config = dict(
    model='image classifier',
    dataset='photos of plants and fungi (iNaturalist)',
    crop_scale_min=0.7,
    targets=['class', 'species'],
    num_classes=[11, 500],
    hidden_act='relu6',
    channel_attention='eca',
    stem='single',
    widths=[40, 80, 160],
    head_dropout=0.2,
    beta1=0.9,
    max_steps=8400,
    weight_decay=0.05,
)
Rows from block 7, named by matrix and row number. Each number is 128 + 32 x the weight over its row's rms, rounded and kept within 0 to 255. All counts start at 0. After the name is the row's rms in percent of the matrix's.
# convs0: expand pointwise conv (model.blocks.7.convs.0.weight, 320x80x1x1), inputs 0-79
convs0.198 097 [ 76 191 108  75 144 115 153  81 112 168 116 119  81 133  54  85 143  78 124  43 106 138 166 124  96 167 168 102 186 183 131 126  77 116 151 121 110 123 128 108 124 165  64 131 137 107 152 149 151 134  89 152 138 137 123 152 171 126 116 144  83 106 143 195 104 142 125  86 129 104 132 131 140 118 144 186 111 144 159  94]
convs0.199 098 [158  90 134 161 120 127 140 130  98 103 129 171 166 102 131 125 152 154 143 110 129 130 120 158  48  69 118  94  59 141 132 161  86 143 130 134 115 110 164  72 111 185  92 125 116 170 141 115  86  95 200 135 156 117 139 112 149 129 162 113 132 147 153 148 154 181 203 173 104 148 158 205 121 190 155  90 108 150 134 143]
convs0.200 102 [149  74 149  63 159 145 100 143 172  99 169 128 120 164 195 145 102 108  96 131  90 156 185 100 132 115 123 158  83 184 164 116 113 159 115 142 114 155 151  96 130 176 100 149 136 113 138 132 167  91 141 137 150 189 119 106 128 102 141 136  99 168 178 150  54 157 105  55 133  80 128 110  99 127 116 111 181 186 115 124]
convs0.201 101 [ 83 178 142 139  70 141 149 144  72 166 128  83 140 156 144  81 136  91 134 168 122  98 115  58 132 190 118 125 173 170 151 119 159 135  94 144 135 111 142 142 112 136 140 159 149 132 107 166 133 159 157  82 123  72  91  57 178 154 111 113 162  80 184 100 122  98 102 125 119  99 155 117 163 140 161 110  76  90 184 155]
convs0.202 099 [152 124 111 125 128 120 199  98 137 111 149 145 117  93 153 112 165 133 139  96  98  96 160 165  91  77 109  73 113 109 119 114 183 111 169 131 149  70 163 167 158 146  81 145 137 130 157 106  82  98  90 146 173 225 138 124 100  65 114 137 119 117 132 169 112 153 108 143  74 137 121 111 186 109 126 123 116 114  73  60]
convs0.203 101 [ 94 172 200 124 107  73 139 119 125 182 161 110 110 147  86 151 140 120 144 161  93  95  91 184 139 145 125  99 190  92 138 107 120 107  80 142 134 141  40 164  92 162 139  85 177 125 106 100  92 167 144 136 120 153 174 123  95 202 105 112 135 103 137 112 178 130 169 140 124  74 102 106 124 122 143 141 122 158 145 177]
convs0.204 099 [161 113 148 142 140 139 132 177 104 205  75 117 125 119 105 130 118 120 176 145 135  70 113 118 188 109 128 129 173  70  90 156 112  95 149 129 214 162 105 116 143 141  96  48 163 105 131 183 117 139 129 150 135 106 121 160 137 135 142  96  98 141 116 179 168 109  61 144  87 188 104 155 109 125 145 157 128 109 136 180]
convs0.205 099 [212 150 113  99 131 148 156 151  93 119 123 151 168 151 110 150  73 131  66 134 155 127  98  96 187  98 117 122 164 125 116  97 139  87 116  99 144 197 123 111 139 115 133 176 143 141 121 127 127  98 133 152 125 148 100 136 134 163 145 168 131 133  53 156 146 108  99 131 170 150  59  81  95 152 122 148 178 211 141  63]
convs0.206 099 [191 114 136 125  91 140 169 155 152 132 135 215 190  74 130 162 133 171 173 155 101 111 141  97 164 133  84 165 124 121  83  78 138  99 147 139 155 149 149 157  74 132 122  73 129 154 164 141 153  93 115 114 137 172 168 150  51 121 130 133 129 140 134 138 129 116  80 181 105 202 146 147 138 108 173 155 158 138 102 134]
convs0.207 100 [ 91 144 142 134 143 175 112 103 148  93 140 143 184 137 126  46 191 145 108  87 117 104 127 111 114 156 110 129 107 180 126 130 101  85  96 109  47 131 163 179 125 147 114 153  54 149 115  54 137 119 165  53 121 117  76 115 142 127  96 105 106 175 132 180 142 129 151 110 168 131 101 159 134 152 149 166 132 150 121  93]
convs0.208 101 [111 149 140 169 134  72  74  87 124 128 137 136 161 102 100 156 142  84 104  84 111 115  99 112 111 109 142 111 160 175 100 160 105 112 115  78 152 107 150  65 132 191 143  91 174  90 133  50 170 128 130 102  85 145 107 125 117 145 155 102 117  92 127  93 121 145 153  52 172 135 146 163 159 200 118 180 104 132  92 155]
convs0.209 105 [153 111 123 173  90  83 126 172 121  47 154 138  97 120 133 138 114 134 169 122 167 136 127 175 140  92  83 120 109  34 150 154  88 181 115  90 138 126 160 153 142 170 182 175 105 155 114 170 115  95 134  99 171 109 132 182 121  84 142 108 165 155 143 101 136  94 173 136 126  96 106 100 123 140  82 130  77  75 114 156]
convs0.210 099 [ 93 119 174 107 103 163 115 110 157  91 138 129 176  86 136 111 151 147 152 137 111 151  84 135 137 152 159  69 117 162 135 138 115 121  81 158  80  98 175 152 137 154  47 159 148 152 106 134  72 103 200  94 110 179  70 139 123 120  53  96 108 139 149 145 140 201  87 141 114 127 130 170 136 119 112 150 165 152 160  91]
convs0.211 101 [109 131 138  71  87 134 138  53 159 132 156 116 153  85 100  39 143  91 141 104 128 131 112 134 131 109 197  89  89 176 141 155  98 133 110 151 112 102 131 168 108 160  70 182  82 145 104 105 124 114 153 105 164 141  97 111 139 126  89  60 104 136 143  85 121 125 106  66 173 122 135 123 141 140 170 131 139 101 183  78]
convs0.212 101 [132 126  54 133 142 156 148 130 127 109 172 153 153 149 112 131 161 132 104 124  97 170 116 105 123 112 153 183  70 134 127 103  46 171 106 111 115 136 131 123  50 103 147 166 120 134 169 146 138  72 144 129 137 102 132  76 137 140 148 185 101 155 134 138 118 148  86 150 156  86 100  61 184 123 173 159 105  41 125 141]
convs0.213 099 [ 71 150 164 143 171  65 132 100 139 184  62 116 109 141 148 151 179 117 138 135 149 112 144  95  96 152 130 145 104 129  99 163 105  77  74  95 177 144 136 158 129 169 168 106  79 125 114  90 113 167 118 155 187 145 154 134 138 166 168  94 106  96 122 141 144 109 201 175 179 159 151 109 124 156 140 147 126 181  97 175]
convs0.214 099 [134 167 106 101 143 143 167  59 176  99 113 171 158 121  96 149 166 155 112  83  58 134  90 126 122 158 164  85  90 139  94 118 117 105 124 171 107 100 120 151  61 116 133 153  91 118 130  73 141 127 163  74 188 106 112 122 121 135 181 160 133 121 163 119 146 171  75 157 155 127 146  90 147 162 180 182 150 107 144  79]
convs0.215 097 [173 129 121 163 112 141 139 108  71 119 129  93  74  97 127 110 144 154  89 106 164 165  89 183 149 141 144  93 148 125  81  89  75 166 124  80 112 119 206 157 192 145 119 165 160 150 133 105  62 135  85 112 164 142 126 105 105  95 100 142 139 144 141  71 124  98 126 134 151 122  94 100 122 140  61 118  68 145  70 148]
convs0.216 100 [163  90 135 122  68 116 105  98 134 191 114  93 140 142 117 106 101  96 156 169 106 161 101  48 113 123 141 126 195 133 179 151 170 138 150 120 146  78 115 111 112 160  77  83 102  97  65 168 142 153 105 124  87 110 135 120 148 113  75  88 187  72 167 115  81 151 113 145  75 131 152 169 122 151 134  90 132 131 145 148]
convs0.217 099 [149  89 121 110 144 187  89 168 118 169 165  65 146 155 111  85 174  83 135 143 116 209 153 158 136 112 149 111 119 137 159 183 105 139 111 105 136 160 130 161 157 130 129 128 205  92 114 165 118  91 144 132 107 101  95 160 192 115 134 128 111  89 114 104 120 140  92 118 110  86 159 178 117 195 137  65 138 168 168 150]
convs0.218 102 [141 142 142 154 107 114 151 149 101  92 152  73 138 208 118 106  93 104 107 157 135  84  95 171 172 116 140 133 123 157 103 146 146 195  85 120 167 152 135 174 163 124 127 164 180 144  46 160 160 165 121 103 161 139 160 107 143 169 206 139 101  80 116 103 111  54 164 141 136 116 123 102 137  86 121 130 109  97 163 131]
convs0.219 096 [120 149 118 131 157 116 103  97 100 101 165 100  85 138 137 161  92 148  63 117 162 121  84 123 137 181 129  90 133 119 113  40  86 122  95  91  84 190 155 104 111 150  92 137 151 136 164  67  41 110 136 147 129 156  88  99 135 157 106 134 149 156 124 129  83 132 128 142 148  72  82 132 146  65  99 112 107 153 116  76]
convs0.220 104 [103 140 175 126 209 179 120 100 154 175 116 111  92 129 125 125 145 110 127  81 122 156  79  85  69 100 168 140 147 114 137 113 144  78  88 105  80 135 122  99 140 161  93  90 127 108 155  76 110 151 150 116  97 133  79 131 166 140 143 180 201 139 166 158  86 161 136  84  97 100 175 133 118  98  70  80 146 136 113 105]
convs0.221 100 [173 103 162  79 115 157 212 126  92 104 138 133 164 135 140 166 141 154 134 150 135 150  86 168 129 153 178 145 139 182 120 106 125 122  12 112 131 184 121 139 168 154 218 168 122 121 106 114 123  96 140 108 150 115  92 125 130 162 116 133 141  83 166 141  95 111 121 190 146 109  98 127 164 120 166 126 168 158 120 134]
convs0.222 100 [ 74 167 135 139 137 115  99  80 112 120 116 109 138 117 121 107 103 100 156 121   0  97 132 123  65  93 114 150 119 118 135 104 212  94 177 160 132 116 116 169 146 143 127  89 147  66 109 117 124 141 114 113 156 200 142  71 111  94 115 115 174 139 190  98 152 167 119  90 129 103 145 111 147 131 117 130 114 111 140 105]
convs0.223 099 [ 96 146 121 113 152 147 133 106  64 155 144 104  75 125 213  77 150  46  79  66  97 132 183 155 110 127 163  85 142 143 135  92 150 151 148 163 154 125 121 110 132  97 153 163 143 147 101 163 124 130 164 122 141 138 180 126 132 107 109 120 123 159 124 157 131 194 141 104 155  45 169 137 180  92  99  97 144 132 140 107]
convs0.224 102 [154 138 138 113 143 144 150 164 146 120 149  59 134 206 130 147  84 101 105 104 127 139  91 145 152 123 158 118 150 139 108  88 151 114 172 184 136 199  98 186 172 120 162 133 157  59  83 156 189 151 142 123 131 156  83 199 146  94 162 163 105 140 117 149 141 135 116  68 130 146  84 132 118 159 111 136 138 189 138 163]
convs0.225 099 [123 168 109 100 155 115 166  97 105 117 168  77 162 145 160 139 110 119 123 126 128 111 110 139 141 142 180 130 100 184 115 106 153  80  58 177 105 133 123 165 231 179 154 129 202  42 115 131 132 130 173 103 142 161  97 135 135 117 104 133 157 108 122 163 125 140  65 118 146 110 111 103  89 188 128 158 141 115 121 131]
convs0.226 099 [129  99  96 116 103 144 165 132 152 189 175 147 134  77  82  90 146 125 224 132  75 144 137 135 158 139 122 146  98 100 130 104 141 114 133 203 121 137 132 124 139 147  84  67 119  91 118 164 193  97 154 134 135 154 129 103 111  86  59 100  82 109 148 136 144 181  67 116  65 175 111 117 112 123 130 156 113 129 134 137]
convs0.227 098 [156 127 134 130  88 168 157 122 122 122 136 152 142 126 132 150  92 133 141 149  96 129 127  90 113 111  86 113 208  66  93  92 111 120 176  75 195 108  89  73 151 142 134  95 144 176 161 133 130 113 108 119  52 200 105 164  90 135 115 144 154 133 164 143 104 113 174 158 138 162 111 119 216 109  83 124  98 117  91 132]
convs0.228 098 [ 81  85  93 176 143  90 132 132  74 172 120 147  86 122 137 123 229  86 142  78 121  91 160 138 177  89 157 123 138 143 113 115 126 152 126 129 155 117 183 125 155 180 123 125 148  96 142 151 148 164  93  73 149  61 148  96 120 121 128  77 145 111 143 147 179 129 117 132 134 150  91 134  97 214 154 158  98 121 139 157]
convs0.229 100 [145  67 114 110 125 107 127 117 157 124 138 139 184 145 123 106 121 119  88 126 107 146  67  97 159 153 196  87 133 158 154 162 105 120  61 142 121 112 154 164 106 174  95 174  73 129  97 125 121 125 117  98 153 131 137 124 209 174 161  66 143  70 136 123 139 126  94 103 109 114 182 124 114 211 187 131 150 122 160 105]
convs0.230 099 [164 134 140  97 107 123 129 133 134 194 117 133 115 152 147 175 128 122 150 145 156 108 117 174 134 109 131  40 176 107  96 111  97 104  75 120 180 156  92 131 173 195 189 126 167  98 127 111 109 176 131 120  98 125 182 135 108 169 112 103 100  91  83 150 164 106 142 125  84 120  60 113  79 149 192 169 143 147 142 129]
convs0.231 104 [129 116 179 159 114  54 131 160 154 155 132 136 165 120 130 140 113 103 109 130 140  87 112 116 227 135 150  93 151  55 169  85  99 115  90 105 139 177 109 119 122 123  72 123 144 178  92 117 163 144 106 106 174  77 163  89 144 152 120 140 108 121  91 109 150  82 107  84 110 129  62 136  78 125 142 161 139 161 113 181]
convs0.232 099 [189  94 146 125 149 133 120 180 112 174 167 150 131 142 146 114 127  84 130 120 132 130 139 163 235 137 160  61 151  97 106 153  90 146 144 104 174 145 137 155 130 149 134 109 197 147 111 179 135 118 134 187 154  94 123 157  67 163  83 112 103 157  73 139 145  88 108  96 126 135  95 123  99 149 130 120 115 113  95 200]
convs0.233 095 [133 119 108 129 149 124 180 146 149 176 128 100  86 157 128 129 103 149 141 153  91 141 153 114 108 135 162 115 154 104 104 131 136 119 131 208 182  59  34 196 174 116 152  48 158  68 124 140 136 176 141 172 116  96 149 155 138 149 143 110  81 143 111 120 126 167 120 124 167 109 146 122 123 109 160 104 200 129 145 117]
convs0.234 102 [138 135 144 119 127 129 177  73 108 161  78 123 114 123  60 171 145 142 110 100 115 182 123 159 148 100 129 155 140 141  80 130  95  84 157 107 114 155 111 150 155 181 148  57 158 134 117 104  92  81 145  92  77 168  89 137 148 138 119 163 222  88 142 100  96 154 179 115  89 124 146  75 110  96  78 151 137 153 134 123]
convs0.235 102 [ 91 133 146 104 131  55 161  76 174 115 122 105  91  88 144 140 145  92 117  64 149  68 103 154  91 164 126 122  96 156 122 132 154 107  94  70 138 113 125 156  81 154 101 119 104  91 110  96 129 180 111 126 183 188  99 138 139 154 158  84  79 134 138 106 119 126 163 115 140 157 146 142 218 162 114  95 120  67 124 110]
convs0.236 100 [137  94 138 136  94 126 116 103 197  99 146 113 139 127 126 123  75 158 114 124  86 163 102  49  68 171 123 138  94 178 120 110 137 111 132 130  97 112 173 129  74 115  55  61  94 119 122 131 128  86 173  59 121 208 109 107 127 103 108 147 103 190 139 127  95 169 117 111 128 105 159 148 142  90 138 129 166 128 154 140]
convs0.237 101 [ 79 144 111 118  92 123  95  93 157 117 128 167 154  66 156  91 154 143 120 146 100  88  98 143  69 129 132 127  72 104  97 129 175 152 197 168  94 116 130 109 120 134  86 108 130 149 193 129 149 163 134 105  46 156 114  99 118  82 106 111 119 164 147 189 117 179 122 113 103 134  64 150  83 136 113 167  84  85 139 122]
convs0.238 103 [132 104 124  94 119 170 123 115 202 155 106 144 140 120 103  59 103  95 135 109 108 220 149 114 138 124 152 122 122 173 130 110  96 152 158 194 128  84 138 173 146 186 102 116 103 113 140 103 148 109 137  92  93 154  79  98 157 100 130 153 114 213 143 141 100 143  76  73 147 107 162 139 124 153 162  77 154 139 164  93]
convs0.239 102 [177 126  92  96 150 144 123  94 164 136 122  93 128 148  97 128 111 109 129 104 132 203 108 121 114 135 109 124  92 174  88 131 112 135 145 172 140 116 151 189 148  80  70 124  35 108 132 100 129  88 129 143 103 207  81 160 156 117 100 117 121 189 106 140 153 130  76  70 136 112 185 175 114 105 120 129 166 119 111 173]
convs0.240 101 [152 120 112 108 110  98 114 151 142 192 136 116 146 153  73 144 122  86  94 116  90 105 155 130 154 135 160 133 142 101 115  89  93  64 164 133 108 129  94 116 192 124 111 149 155  90 134 153 130 136  83  53 197  92 201 113 128 166 132 155 145  54  96 114  78  58  99  78 142 152 103 117 101 131 145 163 130 120 133 112]
convs0.241 101 [ 60 110 122 107  83 183 178 115 126 133 151 110  88 154  92  71 140 172 134 171 128 105 117  96 115 136 121 157  92 105 121 146 127  91 106 156  58 119 158 219 137  94  97 120 144 112 102 137 130 148 126  87 198 155 123  85 164 142  62 110 124 148 170 164 131 166  67 129 165 121 130 170 108  98 128 125 161 112 149  96]
convs0.242 102 [159 138 123  99 208 152 144 105 115 120 171 134 133 110 115 141 136 120 131 120  79 130 137 124 118 139 121 171 166 119  93  92 203 134 164 138 129 110 150 129 150 156 203 173 182 128 149 203 145  98 163 123 128 178 121 168 108  24 122 169 103 138 147 112 141 152 104 129 121  91 143 111 146 162 162 153 188 137  91  79]
convs0.243 101 [ 99 172 125 110 137 154 222  85 129 169 105 111 107 184 129 115 152 132  94 136 117 128 158 110 109 124 126  95 161 163 118  69 110  99  68 103 102 116 130 147 145 117 112 145  74 180 174 115  56  94 107  92 142 103  72 148  91  83  86  95 156 131 127 187  85 139 153 149  83 125  97 147 155  85 103 160 100 131 138 102]
convs0.244 100 [130 143 114  68 145 134 166 121 137 120 126  80 147 139 231 122 148 146 158 160 124  93 131  98 129 124 150  96  95 189 102 132 150 102  87 148  71 153 138 185 151 148 115 110 166  72  96 189 108 171 163  81 143 185 117 129 191 149 141  86 128 148 108 119 133 106 129  64 133  71 125 116 150 126  98  99 146  80 129 128]
convs0.245 108 [110 123 121 106  86 110 128 163 177 124 111 191 187  88 162 165 129 156 145 125 124 139  94 141 149 135 136 140 120  70  69 115 108 125 155 154 131  86 149 153 122  52 129  56 148 119 190 157 171 139 152 134 126 139 124 116  88 131  37 128 145 131 109 134 170 139  94 132 131 190 113 186  96 128 111 190 162  93 104 151]
convs0.246 100 [147 118 128  94 120 169 130 144 188 135 104 177 163  70 143 176 159 128 143 106  97 117  88 185 118 116 170  65 117 113  66 155 137 105 143 115 122 131 111 137 108 128 154  59 111 133 131 176 123 127 170 185 133 132 158 152 109 107  67 106 113 161  99 206 142 140 124 140 147 164 134 151 141 122 129 213 151  98  92 188]
convs0.247 102 [133 127 153  59 127 114 181 141 184 180 115 157 126  77  98 102 116 157 176 132 143 111  97 141 195 132 136  85 159 130  47 126  95 100 127 150 102  98 136 168 128 131 142  63 131  99 127 140 133 124 118  84 133 159 112 141  78 127  92  89  99 161  90 153 128 134  85  74 141 172  98 169 137 165 143 203 110  86 136 155]
convs0.248 101 [118  71  61 195 137 162 164 127 188 151 126 141 154 117 141 122 141 118 147  98  89 187 127 132 149  76 153  99  69 106 152 139 109 124 156 217 133 110 153 123 137 125  91  78 134  86 145 139 115  90 175 130 122  86  88 151 134 120 106 123 126 155  91 118 146 149 107 108  83 151 170 196 161 136 134 101 149 138  56 155]
convs0.249 096 [149 131 111 113 140 156 180 190  76 120 156 153 149 124  92 107 188  80 117  48 103 141 223 173 129  79  79 125 144 149 146 108 149 157 122 152 212 106 117 128 133  93 156 158 128 104 140 171 147 104 105 118 127  84 176 146  82  61 146 144 108 112 154 139 139 137 104 142 114 115 137 141 113 100 125 148 111  99  96  90]
convs0.250 100 [111 118 126 144 189 141 170 109 100 109 138 108 114 118 107 101 205 162 176 150  89 161 216 106  69  87 133 163 106 115 143 109  85 105 111 112 151 151 129 103 102 166 162  27 118  86 126 130 101 134 142 192  99 156 148  73 127 146 149 148 161 120 179  94  84 163 141 144 116 148 140 130 132 115 117  93 143 165 134 136]
convs0.251 102 [136 137 117  82 147 121 154  97 161 146  84 171 150  52 126 167 124 123 165 114 110 152 138 155  92 139 144 144 150  75 157 125 186 124 170  75 115 103 105 143  90 131 148 109 188 117 124 132 108 215 136 213 107 118 110  92 130 117 117 127  93 142 142 159 163 118 123 150 113 132 106 130 203  70 172 122  83 124  67 123]
convs0.252 101 [128 103 162  84 158  95 217  81 127 146 143 176 162 134 116 114 134 109 187 105  32  80 171 149 115 108 119 130 112 164 106 141 202  78 134 159 157 115 137 135  92 161 159 133 131 113 136 177 134 144 126 120 146 197 152 149  80 105 135  88 148 131 182 138 117 171 106 157 119 110 161 150 165 121 145 127  74 134 134 138]
convs0.253 102 [112 162 172 138 145 123 116 104  85  96 150 112 168 130 158 118 121 130 107 124 110 105 156 142 132 120 207  88 140 143  71 147 117  42 126 180  95 109 126 130  93  99  84 164 170 145 122  68  97 109 146  87 168 169 145  74 129 165 123 121 166 182  93 145 142 161  79 108 151 145 152 201 173 138  79 143 163 134 124 145]
convs0.254 100 [121 113 114 120 117 122 150 126 163 104 149  94 128 130 178 126  70 183 138 175 111 130  26 122 136 123 158 114 116 121 154 172 110 153  75  90  77  96 115 137 135 163 148 102 113 100 109  92 143 138 164 145 113 113  98 129 176 172 105 131 146  92 150  86  85 165  95  88 120 134 221 178 129 178  68  89 135 108 116 132]
convs0.255 096 [174  99 135  76 121 120 196 133 134 137 113 148 140 148 104  90 117 156 181 162 149 125 113 147 159 138 137 113 116 128  92 146  61 114 129 156 142 114  83 165  69 141 108 100 127 173 168 119 153 153 125 202  89 129 154 136 130 209 143 101 111 145 100 194 130  93 170 161 151 164 124 160 162 189 117 200 116 128 166 143]
convs0.256 099 [ 81 122 149 114  99 122 143 114 163 167 110 155 114 137 104 106 188 105 198 117 103 111 125 119 106 146 145 161  89 190  94 160 141 104 129 143 107 150 135 101  62 150 109  66 126 125 144 123  78 154 141 131 141 185 108  89 148 149 140  49 144 150 186 114 104 208 117 142 142 102 136 139 175 139 191 140  56 106 132 146]
convs0.257 102 [135  91 119 127 131 149 169 153 193 146 111  75 117 145 151  59  37 158 146 166 152 172 130 134 157 133 143 134  84  58 145 132 115 101 179 147 117 176 110 191 185 124 103  98 137 122 117 134 137 132 122 173 120 101 161 193 158 141 106 158  86 125 130 145 127 150  94  91  81 128 138 109  67 127 103 134 166 166 158 110]
convs0.258 100 [144 159 176 106 117 118 112 139 102 105 158 158 169 117 114 182  91 184  99 145 166 140  95  97 120  78 169 114 216  86 147  94 110 180 137  87 160 144 108  90 183 168  82  96 142 172 115 105 143 108 128 169 105 167  95  91 134 156 130 165  87 102  89 105 119 111 117 119 119 108  83 136  96  99 143 196 146 124  99  82]
convs0.259 100 [ 98 144 173 103 125 142 105 121 100 106 119  91 148 145 103  99  80 118 120 168 129 186 169  52 165 182  72 161 149 164 109  86  72 116 108 144 124  98 139 146 171 114 116 167 137 114 113 112 161 109 122  81  32 117  97  85 135 114 140 177 133 151 125 164  69 147 116 103 158 156 143 129  94 104  91 118 163 162 118  78]
convs0.260 102 [147 176 104  89 195 150 116 151  63 125  92  86 137 202  60 194  73 101 114 120 150 131 133 129 135 129 114 150 171 112  91 124 198 138 157 148 155 176 112 177 119 147 100 126  86 172 136 154 160 134 132 116  75  84 123 152 115 131 148 133  76 124  77 142 168  82 112 117 166 144 154 117  91  84 123 141 144 134 123 140]
convs0.261 100 [117 118 178 186  95 137 111 153 106 154 119 101 107 141 125 125  99 173 136 206  99 113 109 138 102 158 153 155 154 151 194 126 187 170 122  63 168 124 121 107 184 107 205 145 108 138 115 165 127 131 112  76 116 132 149 105 148  50 140 160 104  86 178  99  83 147 124 130 115 126 130 102 127  62 126  78 100 117 135 118]
convs0.262 102 [146  83 101 134  55 138 164 108 184 124 124  88 159 119  94  69  53 157 158 118 137 147  81  61 155 161 129  88 156 171 129 141 131 133 169 123  70 118 125 160 120 131  62 118  83 155 122 175 168 154  77 146 122  98 128 115 185  88  93 151 137 140 129 127 111 143  99 107 163 172 101 109 138 177 122 118 172 158 133 117]
convs0.263 098 [ 89 165 102 126 158 128 128 144 120 140 146 124 133 150  56  90 127 131 143 126  94 129 186 160 103 171 116  65 136 166 134 167  78 125 182 111 178  78 132 201 116 113 119 140  86  68 131 139 126 102 107  92 134 154 182 131 120 149 186 183 125 116 114 151 182 135 131 106 126 140 193 167 125 134 132 152 137  43 141 101]
convs0.264 105 [158 135 196  96 110 100 152 131 155 107  83 134 134 109  89 193 102 164 101 146 141  82  79 160 160 128 153 113 204  88  64 110 109 117 107 112 155 141 127 120 130 117 152  61 117 155 139 152 127  97 104 147 122 129 144 114  67 113 132 126 110 125  62 129 113 115 120 147 129 146 101 120  65 117 170 226 173 139  84 154]
convs0.265 101 [152 147 132 119 145 117 179 128 100 144  95 146  97 143 105 129 121 187 134 125 181  80 142  85  88 115 143 158 180 152 128  85 122  76 108 112 155 189 107  35 130 125 101 180 120 104 130 106 115 117 113 112 133 120  77 172 156 148 155 153 129 127 116 159 112  92 160 192 101 134  71  97 140 120 180 165 138 218 113 117]
convs0.266 103 [121 117 142 116 124 152 134 175 105  93 149 105  95 138 230  98 145 186  82 131 100 139 130 108 137  99  67 153  81 101 147 156 152 170  82 105  99 126 165  89 134 147 162 147 124 154  87 166  76  62 145 114 171 122  98 119 142 126 186 142 134 159 185 103  72 125 136 137 139  77 123 107 168 101 110  77  88 116 124 129]
convs0.267 098 [125 123 108  98 125 116 149  92  78 121 126 155  81 123  84 102 114  97 170  99 173 116 150 166 143 125 116 114 165 123 111 147 108 162 111 120 230 106 133  87  62 137 137  79 158 185 161 119 129  84  84 159  68 103 153 113  73 128 224 121 133  80 129 165 168 139 158 173 121 132  89 107 122 115 124 118 111 142 128 137]
convs0.268 101 [159 134 157 142 178 142 112 198 181  97 133 128 133 185 151 116 169 167 136 171  96  95 118 132 120 114 111  57 106 148 142 170  82 143  90 144 111 124 141 200 118 145 130 180  97 146  99  86  97 127 152 130 147 144 200 134 161 191 142 161  75 129 159  83 140 109  94 101 111  75 150 127  64 144 152 126 154 142 131 152]
convs0.269 101 [ 70 158 133 111 108 227  85  80  35 105 140 111  71  90 120 112 146 141 101  98 125 121 178  99  95 126 111 147 150 103 143 102 118 156 124 162 158  79 143 129 183 131 143 111  92 119 137 155 131  89 100 164  97 171 114 160 127 118 125 115 141 124 164 153 114 178 170 122 165  91 137 106 129  81  62 108 104 151 141  90]
convs0.270 102 [160  60 130 119 151 103 128 104 118 132 153 133  99 126 101 139 153 140 135 186  89 190  60 114 153 140 196 146 122 138 118 178  78 165  98 108 173 132 113 159 117 193  75 114 126 126  67 100 132 171 116 113 102 149 130  78 150 131 173 115 148 160 166 108 105 122 169  81 141 107 178  96 114 169 107  72 135 143 122 180]
convs0.271 100 [111  92 153 159 113 161  93 127 138 101 117  81 117 150 116  99 150 137 145 150 151 126 187 164  47 149  84 166 121  73  99 161 169 143 162 141  92 140  87 149 146  77 116 125  49 109 129 122 116 140  94 135 186  90 145 177 123 108 144 104 103 131 110 135  67 104 162  80 108 146 192 141  94  67  86  87 138 137 117 148]
convs0.272 101 [ 68 140 134 135 107 154  89  87 104 132 195  80 172 159 129 123 120 122  61 115 111 145  98 145 116 149 138 137 140 115 151 149 141 127 107 154  91 142 130  99 137 160 149 113 156 118 117 142 180 101 183  95 105 194 185 142 190  86 156 189 154 108 154 165 102 173 143  95 163 111 160 126 112 187  54 130 123 185 142 119]
convs0.273 101 [129 154 195 106 115  92 123 135 132  77 116  98 117 191 153 106 134 138 131 158 144  91 115 135  96 148 137  51 137  80 123 138  96 105 120 142 101 165 132 153 106 158 145 149  56 225  87  90  94 110 152 143 174 125 173 122 135 187 163 122 130 155 134 101 132 115 163 112  92  97 115 103 126 178 189 157 140 149 153 180]
convs0.274 103 [141 100 113 168 167 106 183 171 145 135 109 145 115 126  65 178 106 130 147 115 159 140 104 146 186 164 144 154 114  93  82  92  85  98 106  89 129 122 111 121  70  75  52 120 130 109 123 143 100 149 101 135 106 113  93 156  91 118 133 139  57 137  53 145 148 116  80 157  97 148 134 147 179  85 193 138 118 138  97 105]
convs0.275 099 [103 103 136 105 117  64 140 146 123 148 195 101 101 127 122 151 114 115 152 169 109 138  99 125  95 177 131 161  94 109  97 108 134 141 137 127  91 132 115 167 151 194 160 170 190  25 134 176 183 132 143 116 166 149 123 153 168 108 197 109 120  73 178 131 100 140 129 102 166 104 134 117 157 154  72 118 130 129 117 170]
convs0.276 102 [140 179 175 127 123 108 146 137 144 139 135  72 161 170 105 175  88 102 107 150 112 117  96 101 127 159 112 111 157 138 142 116 121 114 133 147 139 164 132 126 168 116 173 125 181  88 104 144 208 100 161 157 143 190 169 183 152 167 133 147 113  86  96 108 113 102  75 108 175 123 156 107 133 124  68 130 160 218 104 183]
convs0.277 101 [125 141 207 149 182 126  94 143 120 140 112 122 174 255 120  89 153 114 121 154 138 129  97 158 167 145 148 144 126 158 146 178  63 147 102 117 138 101 138 169 129 155 120 124 111 171 103  89 123 158 159 144 145 116 146 115 179 188 198 150 110 126 124  95 139  96 112  88 153 115 153 126 149 147 132 102 170 166 173 128]
convs0.278 100 [153  77  97  91 135 162 191 131 188 150 135 149 137 103 155  90 171 132 157  78  63 102 155 114 167 116  93 137  69 165 139 152 165 110 120 177 119  82 104 153 105  82 138 111 128  76 149 159 127 139  91 121 128  80 115 140 116  84 115  66  88 110 119 106 155 155  62 158  86 140 183 116 179 107 132 118 125 100 163 127]
convs0.279 096 [ 72 182 153  87  67 119 113  80 135 155 143 102  87 122 164  77 125 140  89 117 130 100 154 160 123 123 168  82 135 139 159 169 148 141 177 133  96 129  79 125 107 153  51 104 165 169  59 104 102 164 149  74 149 148 190 103 159 132  62 152  96 163 131 137 140 124 143 101 144 113 138 138 131 129 151  91 170 111 173 120]
convs0.280 101 [201 112 142 158 109 177 117 159 195 125 102 149 165 113 141  69 129 118 136 138 144 112 109  90 136 132  87 131  90 141 123 162 168 161 116 148  96 135 115 130  84  39 122 119 109 170 173 145 116 123 153 149  93 143 139 102 145 154 125 133 141 221  99 115 163 152  85  74 118 188 148 119 179 105 109 109 188  95 143 103]
convs0.281 100 [106 157 104  97 165 121 103 126 145 141 120 154 136  96 111 185  97 137 146 139 120  99 104 128 120  97 135 124 144 113 110  85 101  69 214 135 113 137 129  66 101  89 112  94 162  94 170  91 158  55 160  96 104 130 151 103  81  94 148 164 149 138 139 166 156 106 136 176 167 160 145 186 112 111 154 205  99 124  70 162]
convs0.282 097 [166 138 155 128 150 101  76 121 157 137  69  84 136 152 154 121 101 104  96 123 108 147 104 102 135 155 169 126 113 146 171 180  64 155 119 109 140 130 142 161  94 132 152  96  97 145  74  95 145 158 121 127 118  73 119 131 206 156 144 100  66 168 124  66 101 127 120  37 116 125 174 121 126 110 179  68 149 124 149 100]